config = dict(
    horizontal_flip=True,
    encoder_drop_path=0.1,
    encoder_layers=14,
    encoder_positions='learned',
    decoder_upsampling='pixel_shuffle',
    init='trunc_normal_002',
    batch_size=64,
    final_lr_fraction=0.1,
)
Rows from block 2 of the encoder, named by matrix and row number. Rows with one number belong to one attention dimension. Each number is 128 + 32 x the weight over its row's rms, rounded and kept within 0 to 255. All counts start at 0. Numbers have three digits each. After the name is the row's rms in percent of the matrix's.
# q: attention query, key and value (stacked) (encoder.blocks.2.attn.qkv.weight, 384x128, the q third), inputs 0-127
# k: attention query, key and value (stacked) (encoder.blocks.2.attn.qkv.weight, 384x128, the k third), inputs 0-127
q.58 103:089122125166094063090149121182128178109079171139101165113168115139141133112162101179100131147167066134150149100085082167116098119140201137084148142154186121154119096143123116151121102125196141167108113140141143138102102126142145119106107132144167113135212153107120094105080081149131088190107129097137165113125160149104195152110128095146135068169112125222116143067085131129098099188151
k.58 102:184123145129118169142171146172108129101132147166057143117131146130123094150155101065087171154098156106126126142163060074133151133114098141106118124067120088091128155066183087052153082137099091148068152102118095109127106181125069131077102143146140096099125085107110137087115104146159214134118189131122114149126088132176138104117155170127165126095145167120082078154119081106094112084145
q.59 088:137101159103120132097086133113164127127177129176121164105175169169104112091135187133096147168128104191185034157097120098162099125115104136184149110104136156148087123111141115136147072131058114113154124172145168154100075158103140092082078139112140122106124045149103163134118169143114104056077157150179117080123106106154147139071162180117123157136092198098156136100115144133125098109124
k.59 085:084123134077129151105120154107131085151085144083095162112137168167177104147149100176106146092154141127081123099154132123131160135234143108116141081171167098120112107151070157154156115167139173110185153191092212113162180156149177149113171132109111088119163178126131105093106117142187057168142098142139107159134157129144082168134097118129050119150143147153150097139156127136184140120121
q.60 106:111108138074136166129137159165218205132162095153082180124180146143116105091103160093158123115086093081121136130158129046142148144163129121114138171120179181105155179121131197137112147106118124101145154117121114163077117126043154121067095121137139143076090109128203099089106161142141118092139077133111167120149158067133193106113138106141148139171085122126120108162090151108145149113116
k.60 099:139119114140142091089146129092158130158102186169147191183173131141149136099138082206088157127147145116147124116117061162078126054114109106195102124165147060163122138133132104100133112146107132142129129150149167082121172130123151078136133076112159129131184145097087181089180104195104145132149118061179116121122099129141149105068144145101163092196135144162119133102119146116158149058092
q.61 090:160093146106131043145165115193150163217106155176138129143125126109139143130148151138116136132157152083123140100110131092139140175107103061120118115154102173160183132099138094085153133145087122175125163124161073104185107182121185155049087158159132120101136162114080109152171122165142161134122120161145158081078116098159111194122178161088126128095095161133140137133147128151082099204139
k.61 103:129127111143113153119180122122143127176164108059137190126124068092128097130119049147112153125113099112094132197099118189108179099169123130129137125167142124129082107187089111137095167149158145160189148115121135188121167131107109066108149134148171086159145089071055132085090125131140165151119128117140122115148116108151182093129072159077102144113125097131192127138109123124126080085218
q.62 104:087127086133125088147079112165137144130115133170126103118110119176094046173135130090122130132087196097086151158144131096076167128110093108149093073112128119128156127103136133125158197090122185102105088161144123106124133081156088138100184110088142115169118071118193098096174145111125087129161115153092179151184083089146128086122129102118133170194127128099133108182213159148107091092138
k.62 107:119119151119090125131044106093114111082155072087140115153194130086188110094160165154112134104149140099171154130097111170143054102160130129110088097159220108092058110155104086158144156152114127156140096168133161099129109098042162117146159071135127119106125156080192118168179107119141102116118118121120144092079113144142089110138154105154131135175155109083116093103144184103129110147079
q.63 106:071106159088176074145098095099123161106095174150112136158203147124113075114083167105149086121150141065119144116132108096087156124198152118195088188077144111151150101157114111098122127142105117059094130147153136129124175146110150122148175064120115127199143144116108106099103179148117130087168140139122144161143101113126115070123161152133126161115135154177153161157130230096110094076138
k.63 119:066175177123145098138101149167193129113108182148134155114192111097109149080140152108114147120084187160143133052087109119119083081109172153154101089163157114065130153121146079131081106138184151170098129104123141112103113118074137099130118132146153105078145079083146125090127121105140056105184123133129120129130167161146149099159205160139165176204176140115113138138147170132110138141083
q.64 101:109076181103128120109207131104071127149134135187131122109150094117107013146165103130090151163136128110180101140092129207128108140150120177151109149081130139148128118155170147122125168115111125142116144099206147131108099136114106083124129149158133086061185194178121141138149109132087128088194101109119095146127127142118063127110173128093106151149107148134194153079100122175146172120150
k.64 105:116125117128120164085139101118118136081154161127092074166077131091161065176109138154160101066176179101180139115150132133143142172160134115121149132122165173095118099152118156129163100166116107145123096167120119120141152079071148086136114120147123199110101147154149139190126082161130143156155111089103210161149109123190126145116107129198093138133162222146076093065131167076112117099108
q.65 088:120142098122080066168137095161150172147110054195153075174131125148174167162160138185117171121136110120138126145087141153124152207127083099075157203135117149148115133100164105118126172146143175125139174080148127098187148170106089143145152103127106170113177088169141070136131165116113125150171115095127113114058113166091145184073106143126101126131107074089131100130111155146089133085116
k.65 095:175123135121135133109151157140089114116175145157148156103118147092172174136113136152111127129152101095159155130173118119117112147117086083116218073163160167154135092078111132143103130195105111185113115110115130065137106089129187067112154112059112169136117163090178115119134161090107112220157152143079119058092165127130096131182088165102121122077161174134115160104165106127135149187111
q.66 105:087144171217175168070124159108123161150115125085167108143098114184096161111120165120177134099106161102103161117138105080150110116091105108139115048108106168089163170089123182126123123072084093144159110103119116166182092119098111212105123142180059119176100097158129129150137150145098151130118138178138137088141165113167146082118126126105188141156151139159143102173105153065122133148163
k.66 112:122175151161150109194120153107124063133126148128172146104124092128120149170167082102135129122102165108162111182154166169109090137081086122144047115102145097156098135138109149099113144084104130105090108107103143151079162196120102197101121103172097078114108114060147159054125148143068111126077142047165124167148083072166144151098134123126134112142154132125134140149149126139134152061067
q.67 087:163131163176155098089085103145127146174067134183147155138132135119126086116107119086142114104111078115133172093082162079091088114143144098143118129153102151132100075189102110131103164120073177177120108141167135152120128112111138108122110125136139107137125205079113097136165147119161006056126129091143161153136120150115162155165157129119117146139202141135197169068165116146134099174163
k.67 101:173140128103122104142109140137096094084172102139133122166117122126107177113129139146100168118153133197167176120136174099166151145137077090108141095206153114090154130137178064127113108180112137138157077167131186164061106129082123165158178127125140145124122198087138152145092106165089078174134150154149147182131110187135138083148129163191111090104073087081122053128119149164146131145138
q.68 092:103165144141143157162140100171115119093092147136115077168049111123158078107163144197164158178151162105124092075139129107118178128118135130169107108144126113150161133147131181095167143155156168051142128092109129125158108144116147148182147126123098130141127182153107117106098151058182199118136104123113160101183140170125129134107087234170069152170093125120102114184149124113095136128083
k.68 098:102160138163127142141075077198072067120183128195118102118107146156118153155149135126172130105165157126142135129115077145121171194127145139133157073157176111137134146121143126120104125126141185162170177149144106157129110133129160042059090103120169209229157095148105189111143099116136167150167118123186131141094118111145130103117144099114074165121137170119123131124138083158146146096143
q.69 107:108140097137120150150110057078161159167076123124147083139097047112146143116070158133150101180156151101126108083132077071140174076108116168156116088083116143109101104068047167057126116118179126119132131138100153201082161104107093159116153081139136122123076080126132076128164121151069169166121130161134105100094089105125129092103145088176094144116141121123160118114131098097147152127162
k.69 104:135110121089127105150111171150143101148150146119091111104091141109107127132133102106099149149057109120132149098094095147166110125114133119114121118100169106131137197163110093046075149121143125179179143099112119136086118172099109135136105190169113062169095110087193112101127102144124152145051103069146066132173089125146099156106141127137115071105089152175186101075076133118091213090132
q.70 099:123106143138100111076137080176183168125121079149162106144116186122084131184114155102143069185135105132171176082098146153105162098124120119157175071198116175099122071067103133124099089140120138123168152111082125128133114168111162140164108131145134133183139161098091087093156138108169124109198162171078123116057111102115155151127138070141070174148155114126104120154120111095126082126078
k.70 111:164149136121129092103173126213145136077135072142071203137074192102156178134159107119119133161151093143136110112181141141127135162142131131163141106118156128160190114137116143147130117131089111167099128159137130163096116209161118087137161114089098128126099196108157118088161131143145094162151150054147124131139124154142138122177068122128058057079130144099100118111104149105162186125056
q.71 085:139123106094112169142127188108149134179095169127165110199157090134114152154119123095143176122113142162127076070085075124131117128112139155154167187114165088163109059124104125073081124093128128092167114159138122176107120111130173138097172164072112131096170119067140208157100127052157101167148133126143140166124141085127152153073087123086083129153083091121137148129141143097113071185137
k.71 089:101144136162145154109150151115143151116155099062119157190090113050148159120193104160080188152088146144107129116109147143139173121127143141117149181139180145130153095118141081162116048150141141096194152156167138111129139139146172112184145111110201116168158145166119158177116087145106098173145113187068095142141134082152164126103084170101123125123139117095103162058117181123073102123146
q.72 098:100144163177119127122139093132143192129152148138084119126183202127116132143152118170114081125142154129131164213180104151142099174132125127174108180135100163145182123113134103160079119113100097163170190094139133141091156125109139082167111156144115112140143157149141138052140090149156092082214108087100129133171155107134173154146154143159056067076128150182148141116132085129150170103090
k.72 099:151120125089113092144139122086166156079114143124117102152111109143118145133124164191148160122137185065170143152142170103111056235190129118179084168097135148144103120140130060151162085116120105138086110151125134109194112111111095090124101111146108127170138135151085107133120132136142120121176089099102129139120193104079196148121125134113094150124129136079098141137094051063123155120047
q.73 089:179165155140134142087146130091125160146132108162142087156164100187122089110076132122163116151062175177156132045131111157142127147145089147162168069079111110125083072098107129096084125117086089090155099135114171154158088103075186109148107100092132100142103155149127145138185133138102166132129141166133153164108114117125121086111090106151180114158247141134141109149140073125078112116092
k.73 101:139181100075088111100144161169081074089067076203085084110139115148121155127187113140076195116099159167108135081162139147109123153098101156107136087111110124102136098100113151065103157119072127146162132144120171120102126209088101114127085146162095113070108138086144155167177140128115070156111162078109166161160115145106103124129110151150132096127188119137130114109140106162131209134133
q.74 097:087066065133143103073147135146108113174153120116112186099067099199123138156101139135142135052147180126140125099138151154127133101135125140080088100138148131110128152154143104145145085130112142192049195144167149090115125178185087121139061122138090099100152165098145102115047116156107109148160126074135071156139119089096132129106159115085190106141127107106143122150123171133152192162118
k.74 097:069099184158113108059157109092134137134133144045178149096122093105127154140106112116165089127112101109104167155143130132191093127102139118105071133136127115167060139155111147123180147149124130140078125118098114157068117136131143076145109110072115128108129110168105097125084096202077150129130132166116171122094155159135172124110085136103147211060148080056116071113189113128147164124148
q.75 089:061134124096146139145062120127158195122126088139119161129155174208084132156088166099055142116170061095149144146083156143147189104167160111132129108108111139110144163164146086084069138072113041148141108092175146101146149117159102125093120124126182149153143097143138096133099127103110150136090157120128109136103112168083135126148120098110182169090108145151118086117057090090062132128126
k.75 100:167157155142141083111158128097103119114125134135099100093109204115062145118073090133138139068156141155082122187169116201121113079143127079153111158114119185111118157124095143099144135155096188108094084131093083113175119166142109171103167134059173085107114175071170145127078087137154191152108139150134136080145072119163171115120184125096092132124134124122171139097100125151112097092088
q.76 096:113115157181127136150092099161137152015143089112120147089158176041143168127153127094137113129078119150149131143156150151153104155166186176125125161125138160103067188118104147117135140148158138142091161147123126171132148094103120138108141112151140163125176134155151100153141147167056135127104158148180074169153155133134216128161163141172143071048142132104139121104167142133080172113091
k.76 095:142132129070059182177100129089108099143106122102153128124126157126120151140119170113119185162149047117143104125135135163102119118132082121139115173176137162124143168163122110134136107107141137111095182119089150103191121041105090143105133099207088096130107156097083108075092157085171123144129110147191106114096064156065123102156194117112146108129077113140132128142090119109041112158130
q.77 091:117129129138122108069138099053140187100061205133137107057150084151171151081105152119182122129167134163109113151141155168098112113067164084175129116137083139135142108141084141169131130108108126150130183065121118154108127128142082168120146067122107125124154135110117126106161106124104127058133121140184170128054137066157138122088121090111187119158134129157081130192145157062126113102103
k.77 086:140139081129142142175060133118192123124106164176131119172123096098162147131145160075097169130129046150175171140126086127098167148110123154119061155140138150178172110153105158098092142143143140158102192114132114124073118083146098175111089106096147152129120069153146158171166125143127069110076164053125143140102088148080155113140132108081182100176123093108127102171156075129144187129121
q.78 094:114149139098126107151136101049174112097104111133080145116068108144101115162146103211110122108093132151094164191151145180145088118092104144155105168160161169117127126076089129152107131171137106080125112172096179125106147104097118155140133178093093128106156089129158113082070109128129114134119148066103109108165064107060168150053111118152149148088147157104119128084158187182155179100144
k.78 102:152073123110120080176155144080096146212146100128128119147164061114090140157126160108133086087114126135150110094148165160142067139140097152093170149108214185070102106110103118138116155103141071092113169115143130196145131127081125059116122103121144136124074129075166081165114124132135144081145154152128104121140144184129120152131106097043170132137171155157122179134122144128114192173117
q.79 088:136115176184146151135099112118117108115143131153090183165007143169105104119109095121121158114103208174135126132132140121139116143117143148116138107135105166095121131115145102114094109151123117126089158127126179066159137136192081152173116112136112051136118170141182082106149123172122121101139138129201083152143052049187144102166113090132125121140078106111100149135114121126195084085146
k.79 102:143148170159138095155053119134140044152107109150130162093101161092157118125115123115134095131142142161158115121122148146103119169140160081109105132143080091174093141133144102121111166046132107139081102127091140113115167123158100077168149207107154092080110118074124061071173137221100094131166128087147136132122089130052106082087133102087127140130105182174119163152133149112118173121127
q.80 093:140168115121131170103129068127157101159091168141211194155087119137159135167062100083125077110131158154137144060125141149146110092063091168113146099163107135157069122099103113167134167138133165150138181102099103097140106092136101153084094111120144137156079108134124114173150134123132140090187107109159123101181142135149102059139142156174084186128126158118146063192188082131140131142137
k.80 095:158104137210118149151085172173156069130146138147151158091132182062175181109125039084154097088135154166167132161117146082150118096110102141112107095155106092198151118115138151136160119108151129202188151096115114102125118130160118114154144150122126102179155124069142158079067139112093124166105102097120136128166089094095099126122098115127076087113125124126124069122143160120165210122144
q.81 090:117182082106157131190141168121126067139115165131186144165043078081067115167160151104120137116200119106085105173112098147088116129089143116067106145112120128105107151071078139069083209099124107122130163102099120134126108114078156168109117105125074164096145111150090143161154151113109134098112137137136173098153080136153135130102178127097109167118115155121084165158135082137157088083089
k.81 105:160085134117101173195157130146118069147126105117098163136121047071143127203156150125164132095187166103110164174200131172114157156150139129035111109101155132159110103143133126097113157160135091159137125071128125176081182151160139136105187129118171157134160108095111165127130161091060132151123166116161102124086084118137112069076166131135105092093140160136099138104164138118099147122092
q.82 082:138077124134178123131125180215138154114129128070081174149077134091120165138189111115148160149101126095129159095135116089103165183097122100116116086086134120098143107104139084088187171150075195110138137158111088122147093091113104129150089123074159082186206136124149143112165152117140180163071089100112136129170130168059125120169094123103091088086143088129139106126146111125107145100101
k.82 077:095101162110160156122104129108136156119148128093134165128138085122092141125146150113143091174136108089141140128151149114089168079071068131138195113148087149065109114153158134116116063141082125121131117154158156155140127137093091092104124136123178116188185076184149110184108154138089090111090115088094123145071121137093135094149151151176068142123180131122139156064138034174188112126063
q.83 085:110115083056121082087188110102173141110100149144129144077171063088181171136147094166104145150168178178158137130128135121085189169163155084127088146174098122118142126106144192141133129110165139107144084157132077076140098146155097211156127114114140109180098100132159092104154183123104098115150109092165156112161101150125093123164145135151110107119124128089110038109143173140170148097125
k.83 096:164090135140182108146166120139164113106159142138122087114170113130180107140087141057138119157183118183170135104112075089154126121180109094075181145153119116128089099096181173118148098137079145176182130092093089121131082103140104077095116143100122204176111090097153140107143206078125114110120141107098142104126098154099065131143117056153151115137160133190073146104117113140140163125177
q.84 093:121157092101136154091141122148112126160113180098120197151098078166106127173135132136092130076108115108100115165111085145154128098136062128053151115114131160140124091142092095089062137135137101109169097114136173096137117076121146091183089166098089163112149073130147176125151123131150068125123102114096161145210154210145216090144122134177105106108083122156073164087129124147121135145157
k.84 102:134082157139134053118157157085098095161131106115126138093113106105098133137098124113156120124161231121093150164117158175118116095142097123171080144129123152143092112104172148123111152107135143073126138073136149174192166170155112088146087172159122099120144076095163127124090113087017124124145107146090085146128144103072143114120105180076122148100089070119179170074145155124085145147134
q.85 092:173127111174133120133084129124135137112063120160112056161124150160114108137129112027148136091123189104092153095155155092153123175114153105099089101118116177084143088150157085116064082144132128089128159119107133137174144063126098147118121046075106170119100085073112124195156132135142138203154045169101139134122113147104156141153133111159132162178132176135114102137135129134173142107113
k.85 094:131195149160145079140045125185132150187099150110039118148103081147123142134141140126135092085145160116084148133116144150150156116097112135135140161124141183180103123136156092094094129206123154177175092108105173125146102118198156100164086120094132127207141147079142173056143132146096176127138119107111062083070124137131122147131131136074135109155163152134141142136109121167072134160127
q.86 097:120083075122117067128119153104174094185067168111141132109104144194131146133189173118112117093109115100111144154070126103094111138154100127066149132128120108154053166153092121139155176119110124096138146151105122079165105095090157127109189108139142148094195025140154128138107142116105124156124056151114173088164084170123152115077128106143116138114153115122116112058150094167130087162084
k.86 104:162128190161116101139149164103096136114193099160142120151150091104112162132115156077122162111125121084042139112121131170168146127156108150076133094159179122170136093140168148102102112191120132076125160100144163169109143102162144105077163090156150151143084122098165163167114120056034084136151118163110086113096116108122089096179104137089092139080109134102116121115118097104108131217171
q.87 108:129102167149158126123127191147101074108152123140093158101100077145073137133175098161115111120077129158139172148147213171154097149152123100149122110148132099141131211096123094113150150156057166149131132127142095184129155149140112151184073136151185128124118143135136107115130094161106134091101119094140134143225070100109117141107145185149111088104138126075188079103106132155145212140092
k.87 093:111106127130111124081136141110120107161130118129111117141218139140114162164119212133087095133136160112141151110185145100159157124088136102121165104177163134140052109077167143061163130151168125086173134165126157193121128097088138123107129118132123181118089165159078101149098150107183107123130133041138223066129168113108151161081138134199136126140094143099126137127123090088127168134147
q.88 102:076156109090076146159137075108144131100164113100135127116170092103164125055094158184107060105171156160049137089166100108125146095161133090069114165124159125126131110139092188119078118135136070165142097157150191135119126134098161128170101146074065106145059117122107175164129200131122107179146157134136157159145165084115143146129117182141127153159090145152089105110130151123155171105123
k.88 106:068113106112066137184229108139159117167133083125137126113097060164133114118133085196213102133138112129102137084072113121139086119085138131105106142084189112135114152070089125121136148094151113140117143081085145112117132197147093132115060161107096114093159149139121142115152174106111092129115142126204135151134102100114116180126121167094181116164145074176149168108131175132121122148140
q.89 091:092127134099093122141151117174149163086180117181124168082084091102096103128158149117077134104136109142139139156108160133131114143145153061000107137140118124106135137130163108119067155172140064135172122148191162161134097129115099099149105174113142144151172099157118118089183145146106096133134131090055108170155185141127100142150125080130082142077083084149139126071065096122150125106140
k.89 096:135109141136093112071178111125162156189133108149080164096093107116119073149087101178141087142169123123121095130115119178087117076123145082134123109111121116159009087159159153129146132136164129094097094127124126145214113123114140187097131222125095096122125147088138132109155140103124114088131088109146155146081133076092131148147136142104131144131130152162141149063110181067141046130108
q.90 094:129066117179116111140114141088148164116185134123078111145119099100100128167134122095147133147130112059163119177173079119122124118156054153037092167101139172119203117155149099087111149183114139176047118129154130149126147127138094148161176086159117109081148158129121177120168120099087179090105119137116101172075143125104101105121180171114116093118098090117137158116163118099189144126078
k.90 100:082077133105142138151125115128103110121153152137129100111111080129170153152110132144167108104097125173159168144145148172098151199169116129080158125146117132085123150127158104149144086148148142106114077115114135108123173171160129142104045124175109137081160093145104060140198105118090125096087165104125138168134142084052080168165168196127140141200100124165122118097105086109186122063065
q.91 102:118129106130162142100131179120168175154122115090176102128172128201146140118032113079122159144132171148114108107117122135058126080083129137065161154154117159129137170118154163168108162097136140100147123091182137099145131093122102155149139125084104081206127175126146091083129133122119130157175134143188144125078129137135085121127168135134119078201124098159126056189121091108185120076111
k.91 099:149168101198136098139133092095206181093117089067105089171122099132164151120084049143120120143175172161128131147109156099095127142095167161100097131148102123144068161155132135130136107138111103177152136132130132090137115171170139129114148159071128129164127124185120060115144127118048100133097136083114171136073140156093110144109067169127138084174143122104106075156174161124135196082145
q.92 091:086137170158197183113117073122115147134145191059116085134091140149164111095113070127166092131140088156114101113097114124106148130116149137162140079140131141169149093118124174115085074130136142211181077106148146114071079122144134046136146099140168141107169138134146156118143160153130130100143082144165162082160169109109153180176122118159095142161069206183121105134138110150135085131114
k.92 089:110167132090112090166053109138118126070137121040102046139126155082123138135138104125157109159200132115113084138142105181198158122159117087143122118101189159199179113129138132137122151087123119120175120175086138079117128146114146079119140098146154109116087093065138126123092139156107152138085115114151170166191117116095123080129143189091068169143113162139132088134097139151124149089086
q.93 087:121121074126143066155123095106145138090100134113093105171122160176085195177153148135146162138152157104163090125076111150160114071146104145126107158039144062136117111119136092024107147156140104129137135081082148110158163116108150173116107136140164154109148157108122123193108103106074135127102133108116106111107086107122133093095179163074142136098130125116157097180101037097105117081093
k.93 083:101132126049080140123173225115115056128150133114093138139115138108100135163111177123150150103119138123082145139140089128130128128157132153164175141079112183126106183162158050087119131180116112118149110133154127106121145095119149138122122091048208158136141149118107133204115138127088136129075178155091141146171095149147160115143133176088092150171139177155088091141101051109129160130105
q.94 085:148113102124090082162125151128107069133180132128079065133184127096144124152084133086088135063090201148103142129147125167152158156150088083124100086139123108104144132102148135125141083102119130157145151153117119163090131174148105148111111119141093146142098117089133209114188142152177152165135096162112096185114103082134051112118141170110118226137111144051137133085134140151122193089122
k.94 098:050141099112169163097134081142146147154115173123095145107133103161158159119152095113126088179072117113124098113191129096115088202075144079085094086119134115159103083068124091103143133125103108163152095113104077120134096147163131159145088127082113098125166099095135097098154151123192168114188110054141125100137102108133043192107100128149125094096145196169114176107139133120138134143120
q.95 090:164118150166100137132178125096189094155113070127113155182123135146135174143129138130227146152063093100100116062150161133149172156120073205079104163141152140108113154142156131145121125153138122140123190112117066096128138132151111112123105124128101099166141117133159156140096095123148183166116131195155113084088172129137119160091106118077084121193156152065116057188131135125126088121149
k.95 090:099096169184155158101076091087160192124118153152140177117136204114161140144117149119176117159125093142097090080095138109154182104106099143107102203158095096124121127127111163162106101177130176186157161121101114106103141106205169143145154147180090077167116175161092170112150094140097154119145132150131103135144169091111106135163098178118141121191159171080134111194129108096160153143115
q.96 096:140117160104149134068173131093146134163090175142099140129096097123114107091154086153121132082070163124075154121112116160099095130184136147127156146128166088114093152136139116097200120130152126102137126128122091107103134106072159110120118124201150168078175077148117118106092029174131074087124152107128129044128127116174120195096135110106183088152108098208091126091132146082112150137129
k.96 091:094139099146145170136172157180162123151132190110109088097101106112155148100130127137110170075035084113100158124165072135157128133148163195104089133115112095129079204112150104096097154152119120149145122106095087108075108151097133084097144139177109109066178084101129133073108075120109140127201140174089128122120123121155107104103148090058193146172131174115120161158128144124121163094144
q.97 107:172109101106094149182152112140116175105186096106057145153155151142151086124103096104129104136126127184136076118117172106114120150146138112151163126135116156116189111094134183133140100085065165113171123112139149163149067176086148093103140215061137137100093111145122139135120193128131093097093127184093136100104155096073079176123107119070126175108128117120142147174147126170140123038129
k.97 099:128136156114109148229085098121146155088163074136114133171111154124183105156138066146108142177152071120163121159089166075110117073110145145134127109148123157117156047088136150115163126140079198183189151135129111127138045197131143085100104160094148134117115111130150158119136191149122125095108181160109091110112151147125107124130131154136118167119157120108123140169148171201142130066130
q.98 095:151131123163137125146161141123114119105173112131138148132172165116108050118085138089125079137089119144144173078144102156141092131132152067113129164121180134191187146105136155145086132136102188114108163116134101160133137148103076112086107142149121167074123154111146090128174179136120165143115058100132215194129187113082091188119141090108100152165105189125116081131104054141175096111125
k.98 087:152149111127082140171102094115128121136155099135104172132115143103141093130161125125153085137143150161124085149107125126134067096143077140129134142059119145098131177111110171108108131104027160171167097111138156146098154146083168111129136207087118143155130123159118110132092101179078107094056138166143129094099081105067094190134084101093136182087145086113128050114065131150093185135125
q.99 106:161148204129147145116142135074185144122104132180101115153143172099119147093094162113123174155150129168048142109191194146073180165150102139161118112175105170112113121140090124118124086100168164126162174104102116119143130195126146134075183102143131150093127124133149130096154125106148102110125160150138117070150103186187162140089182136182125148155121120167100214167118117154100161130178
k.99 098:050096139156126160159103113129132128125153144110119098127136216130133182094143137075126140147111112178109123100177205089137170180136075144205064071159083101054164157134091105116165144127169139130147108140127132109116122123159110162132136148146158076148129121132115114163134114099147151127153153155135081152193121140185145098100125095135181110105174142120196171174124157146051151112134
q.100 098:099120116158103105149125141179153130122158181090102119112117105097132150116136114086097092093105042150078157154169076175135136157171181128096107083153121122118113171106101151073104145159149140111115108166101161130146126119145158190119132111146139163100170156061143121139090074137099124135142077158051196143154169129137167148127119061083143100131072081188088161084165163092131086148101
k.100 087:083130169156116182147183158149119181148160122169107116095146074113157115131102222066085157133137114140081128128149150148087149127136102137107157175105139104112106192150063114108113117125123149159165200161105127096139141131144153082173145118071092146112174161059149061162119100153158129148085107155114131143134133145167091138115127102094145102145180209085130101086137130102087142111186
q.101 099:123100162146145076089123151085130078126122089138176194131098174107146186186130093117119109145125163095136085196101195119181084172127149135104192132111126166177140124099167121108142134101089129116128153151155136182125080139113072064121073184095154135078124120172106112113127182146117128078108101089138137131126150113088122135087136148202106165084127143102114091161083138124206124126130
k.101 094:112135125156128151168109078107127123126201133159099121130162120070105113090111071190154116189121130110120154057148129155046152146149144099135100152090137143182181130169171101153174112085127132120157110144105127157126117139111131124106143126094145127200095132205096124087158160164150108111129148144126114157083182089051095129155110157107135086132115070128193126157127120200088110072100
q.102 098:087073172105132115136178153165137177160166106081144095115112121159155172138157165091151163137174091133116048151150160185120127143069144133120122112135117131104151137112155161120155137119180129212145112179134137101163130084150087113186061105152170105159116140097091169182111085129149158144108142092130122175105123162167094112176180120171112102086174139137154143120129166075140114213149
k.102 098:127151096111105138090077159194120125099166138152147107087198129155134155156111135190167131090102067129180108080156137111150168102150148116160146147103149109191128161168179122117076090104155122137067209085130185156127156059156163127144122155153136153135108198119102137128068159124108085181095099146107153169126114164109186129127131103163090116090122111178137145167120113116136095084092
q.103 105:118182095094160140098164174122099147164141126182161111166107108071152126152142087081135105109083124135154116122062077160181153163136168185108170172111151119184094176090148118109161152131111092125099076098093047162070116147093125139085123063178205140111132174155140094099099110127085166113167132127139103172177118123077130113111130146131143168108128123115108161079165119122108169151138
k.103 091:164178162186160121189158116104143140109110139140107116128132130137126105082183086163095153095103166072139119165176072168103097103132080117098076144135171076107121235124086139132114164119123078154131112132093131111062119112092190180132157152164118162169139103147125114135136103152142095115115114121069096122110133077184149108121123161068194068143120130185157150103100161126120127134098
q.104 101:141132165095133130118103117130133105131071105135126116118162188135141179118191099200108178121146166111135141145136098131203122132069131138179119087109133073097072159120124078113154137112124087082143116126122130105113160133171122141127127107179119103112143097131126204080141074053138171125147123135117108095137099152206208118102158135206146115096151158146142151087103133180082153199129
k.104 087:137148120177154098167112153152087111158082153184160073085094161121112129082154163136114178172100101119122125141173132126116171129080121122139111118125120071113094148185157183124089109108228089128079117117135102132137136097156136138100127119224131101122135141156123149149098145125186182132145096057129104131081131112139182052085150153119154121179099089167169162129116119163082117151090
q.105 105:150140156112140167197128137140141145113145123093164168151151153084162160143163117119105118145160063118107119175131156147108113105112093149198111050144114076071125137179079157136118133147131169167177149168111132113135098157149168135119104143090137088116185133068139161163105137121154135130111107106099164115195088198192094096083137125118108169112216161116110203124157103117085140103162
k.105 100:138097153084098186199129105133106157036202116105125115106168140150104106143083160146129181077161092100090145126226189172104147105113150112184117126153105108142181096121116170127091116103186157123149121129128152149146108093192149116147115101135139105150141143101088153144110149144140166131095063129154110130160161155124127099118157095142120143079156170109141196153168101172139140177089
q.106 091:180159117145122091176138177174082109146117111140164139117073114122124082116169097151089199143178112135133145162016090126168121179116064153128130099144137146172159096105087075166147131158115094113134115108137087077155115163127195166114160106208138150094124152159123162143143149132081136129077145163164060090105077128117114122086111161146098168120173141139110139096148161146117142139155
k.106 084:132155158072132054152131107153193119107102137155140127159148160133091154172134083144104107107189154108103143125160118153089144143106169120086106156138046108111134118160091125089062086191113104096089135154113117116105137125139173165167092062191086120138114042120111181124073152098115124145100122139095097144114112179174167119147141158178149098102189087165140123093100107143091091106123
q.107 094:124147180081082132121110114045140112105093087110101145131134177110160089125114122140133146188119123172092072129160175131170141063145120135137058069101121104090103055176161125128146085138133109156132098103187122105135095200144084103122158137143149155120190107097109120073135089180183104166144145142151146099071121184130134131113148104121168095125186122176131147106100156166080148117107
k.107 085:137085105150113143070125129239104155127084133118124106157124120137126146155128068103183146115152121076130137088100155087089111145146134129129139182156081053139094110123184138133174151121189143126121131136106092169113141108134195090081082136127182162089164117134136131188114135085134148106197119079142137074146130183138150154137174129081113173084122107084122124153161103200091124161125
q.108 084:128155138154165168130097149135099079111123165152102121129139130113074119130170136137150167119161103180046177164196125159079153113133077079110104135132080094141131185100067174144133119124132109109152136089099164109134143087148080199094134143155106174129147144079175144155110117132116127169098077178145124081225097134167139085109094110087153149133178138141162155128153135171088151183102
k.108 088:110216116148119094170102161085116164115060102155137060100166151116140141127156148112150173173109108164108102155148142101116170155115130144183110111155137138151099149120149151079090143120138130133158134169158185151146083136140141181144150076127145152103156156092132046173150117179131121129071102119144141127100114190124104126077193080154155177136155168129091155186125162062127148191090
q.109 095:107053133041135157134127124111137116090127143076123159054145139176068092107163175120137147129132118061085133096217154122117134095106126081189118107124105147119154100133119122137127151084117200085131182160127142126137174123174120083173180118120119117109191135093099103125122160138097143166160135134122203130156171175136085115103167093131161138077139157073114144173144130146157145137163
k.109 088:145109126153133179053092115092138133108130077117092170136140134121127190126085126152098137103196229135123097174182185086159137113143109139189124106110093112129068078133178115141117127086144074133156090154169133138106116175106141075103114166066152072102136131100109110135123172172147155117084143068131129102123198135143079142106140104138114184107179169093139154129120129154138149091123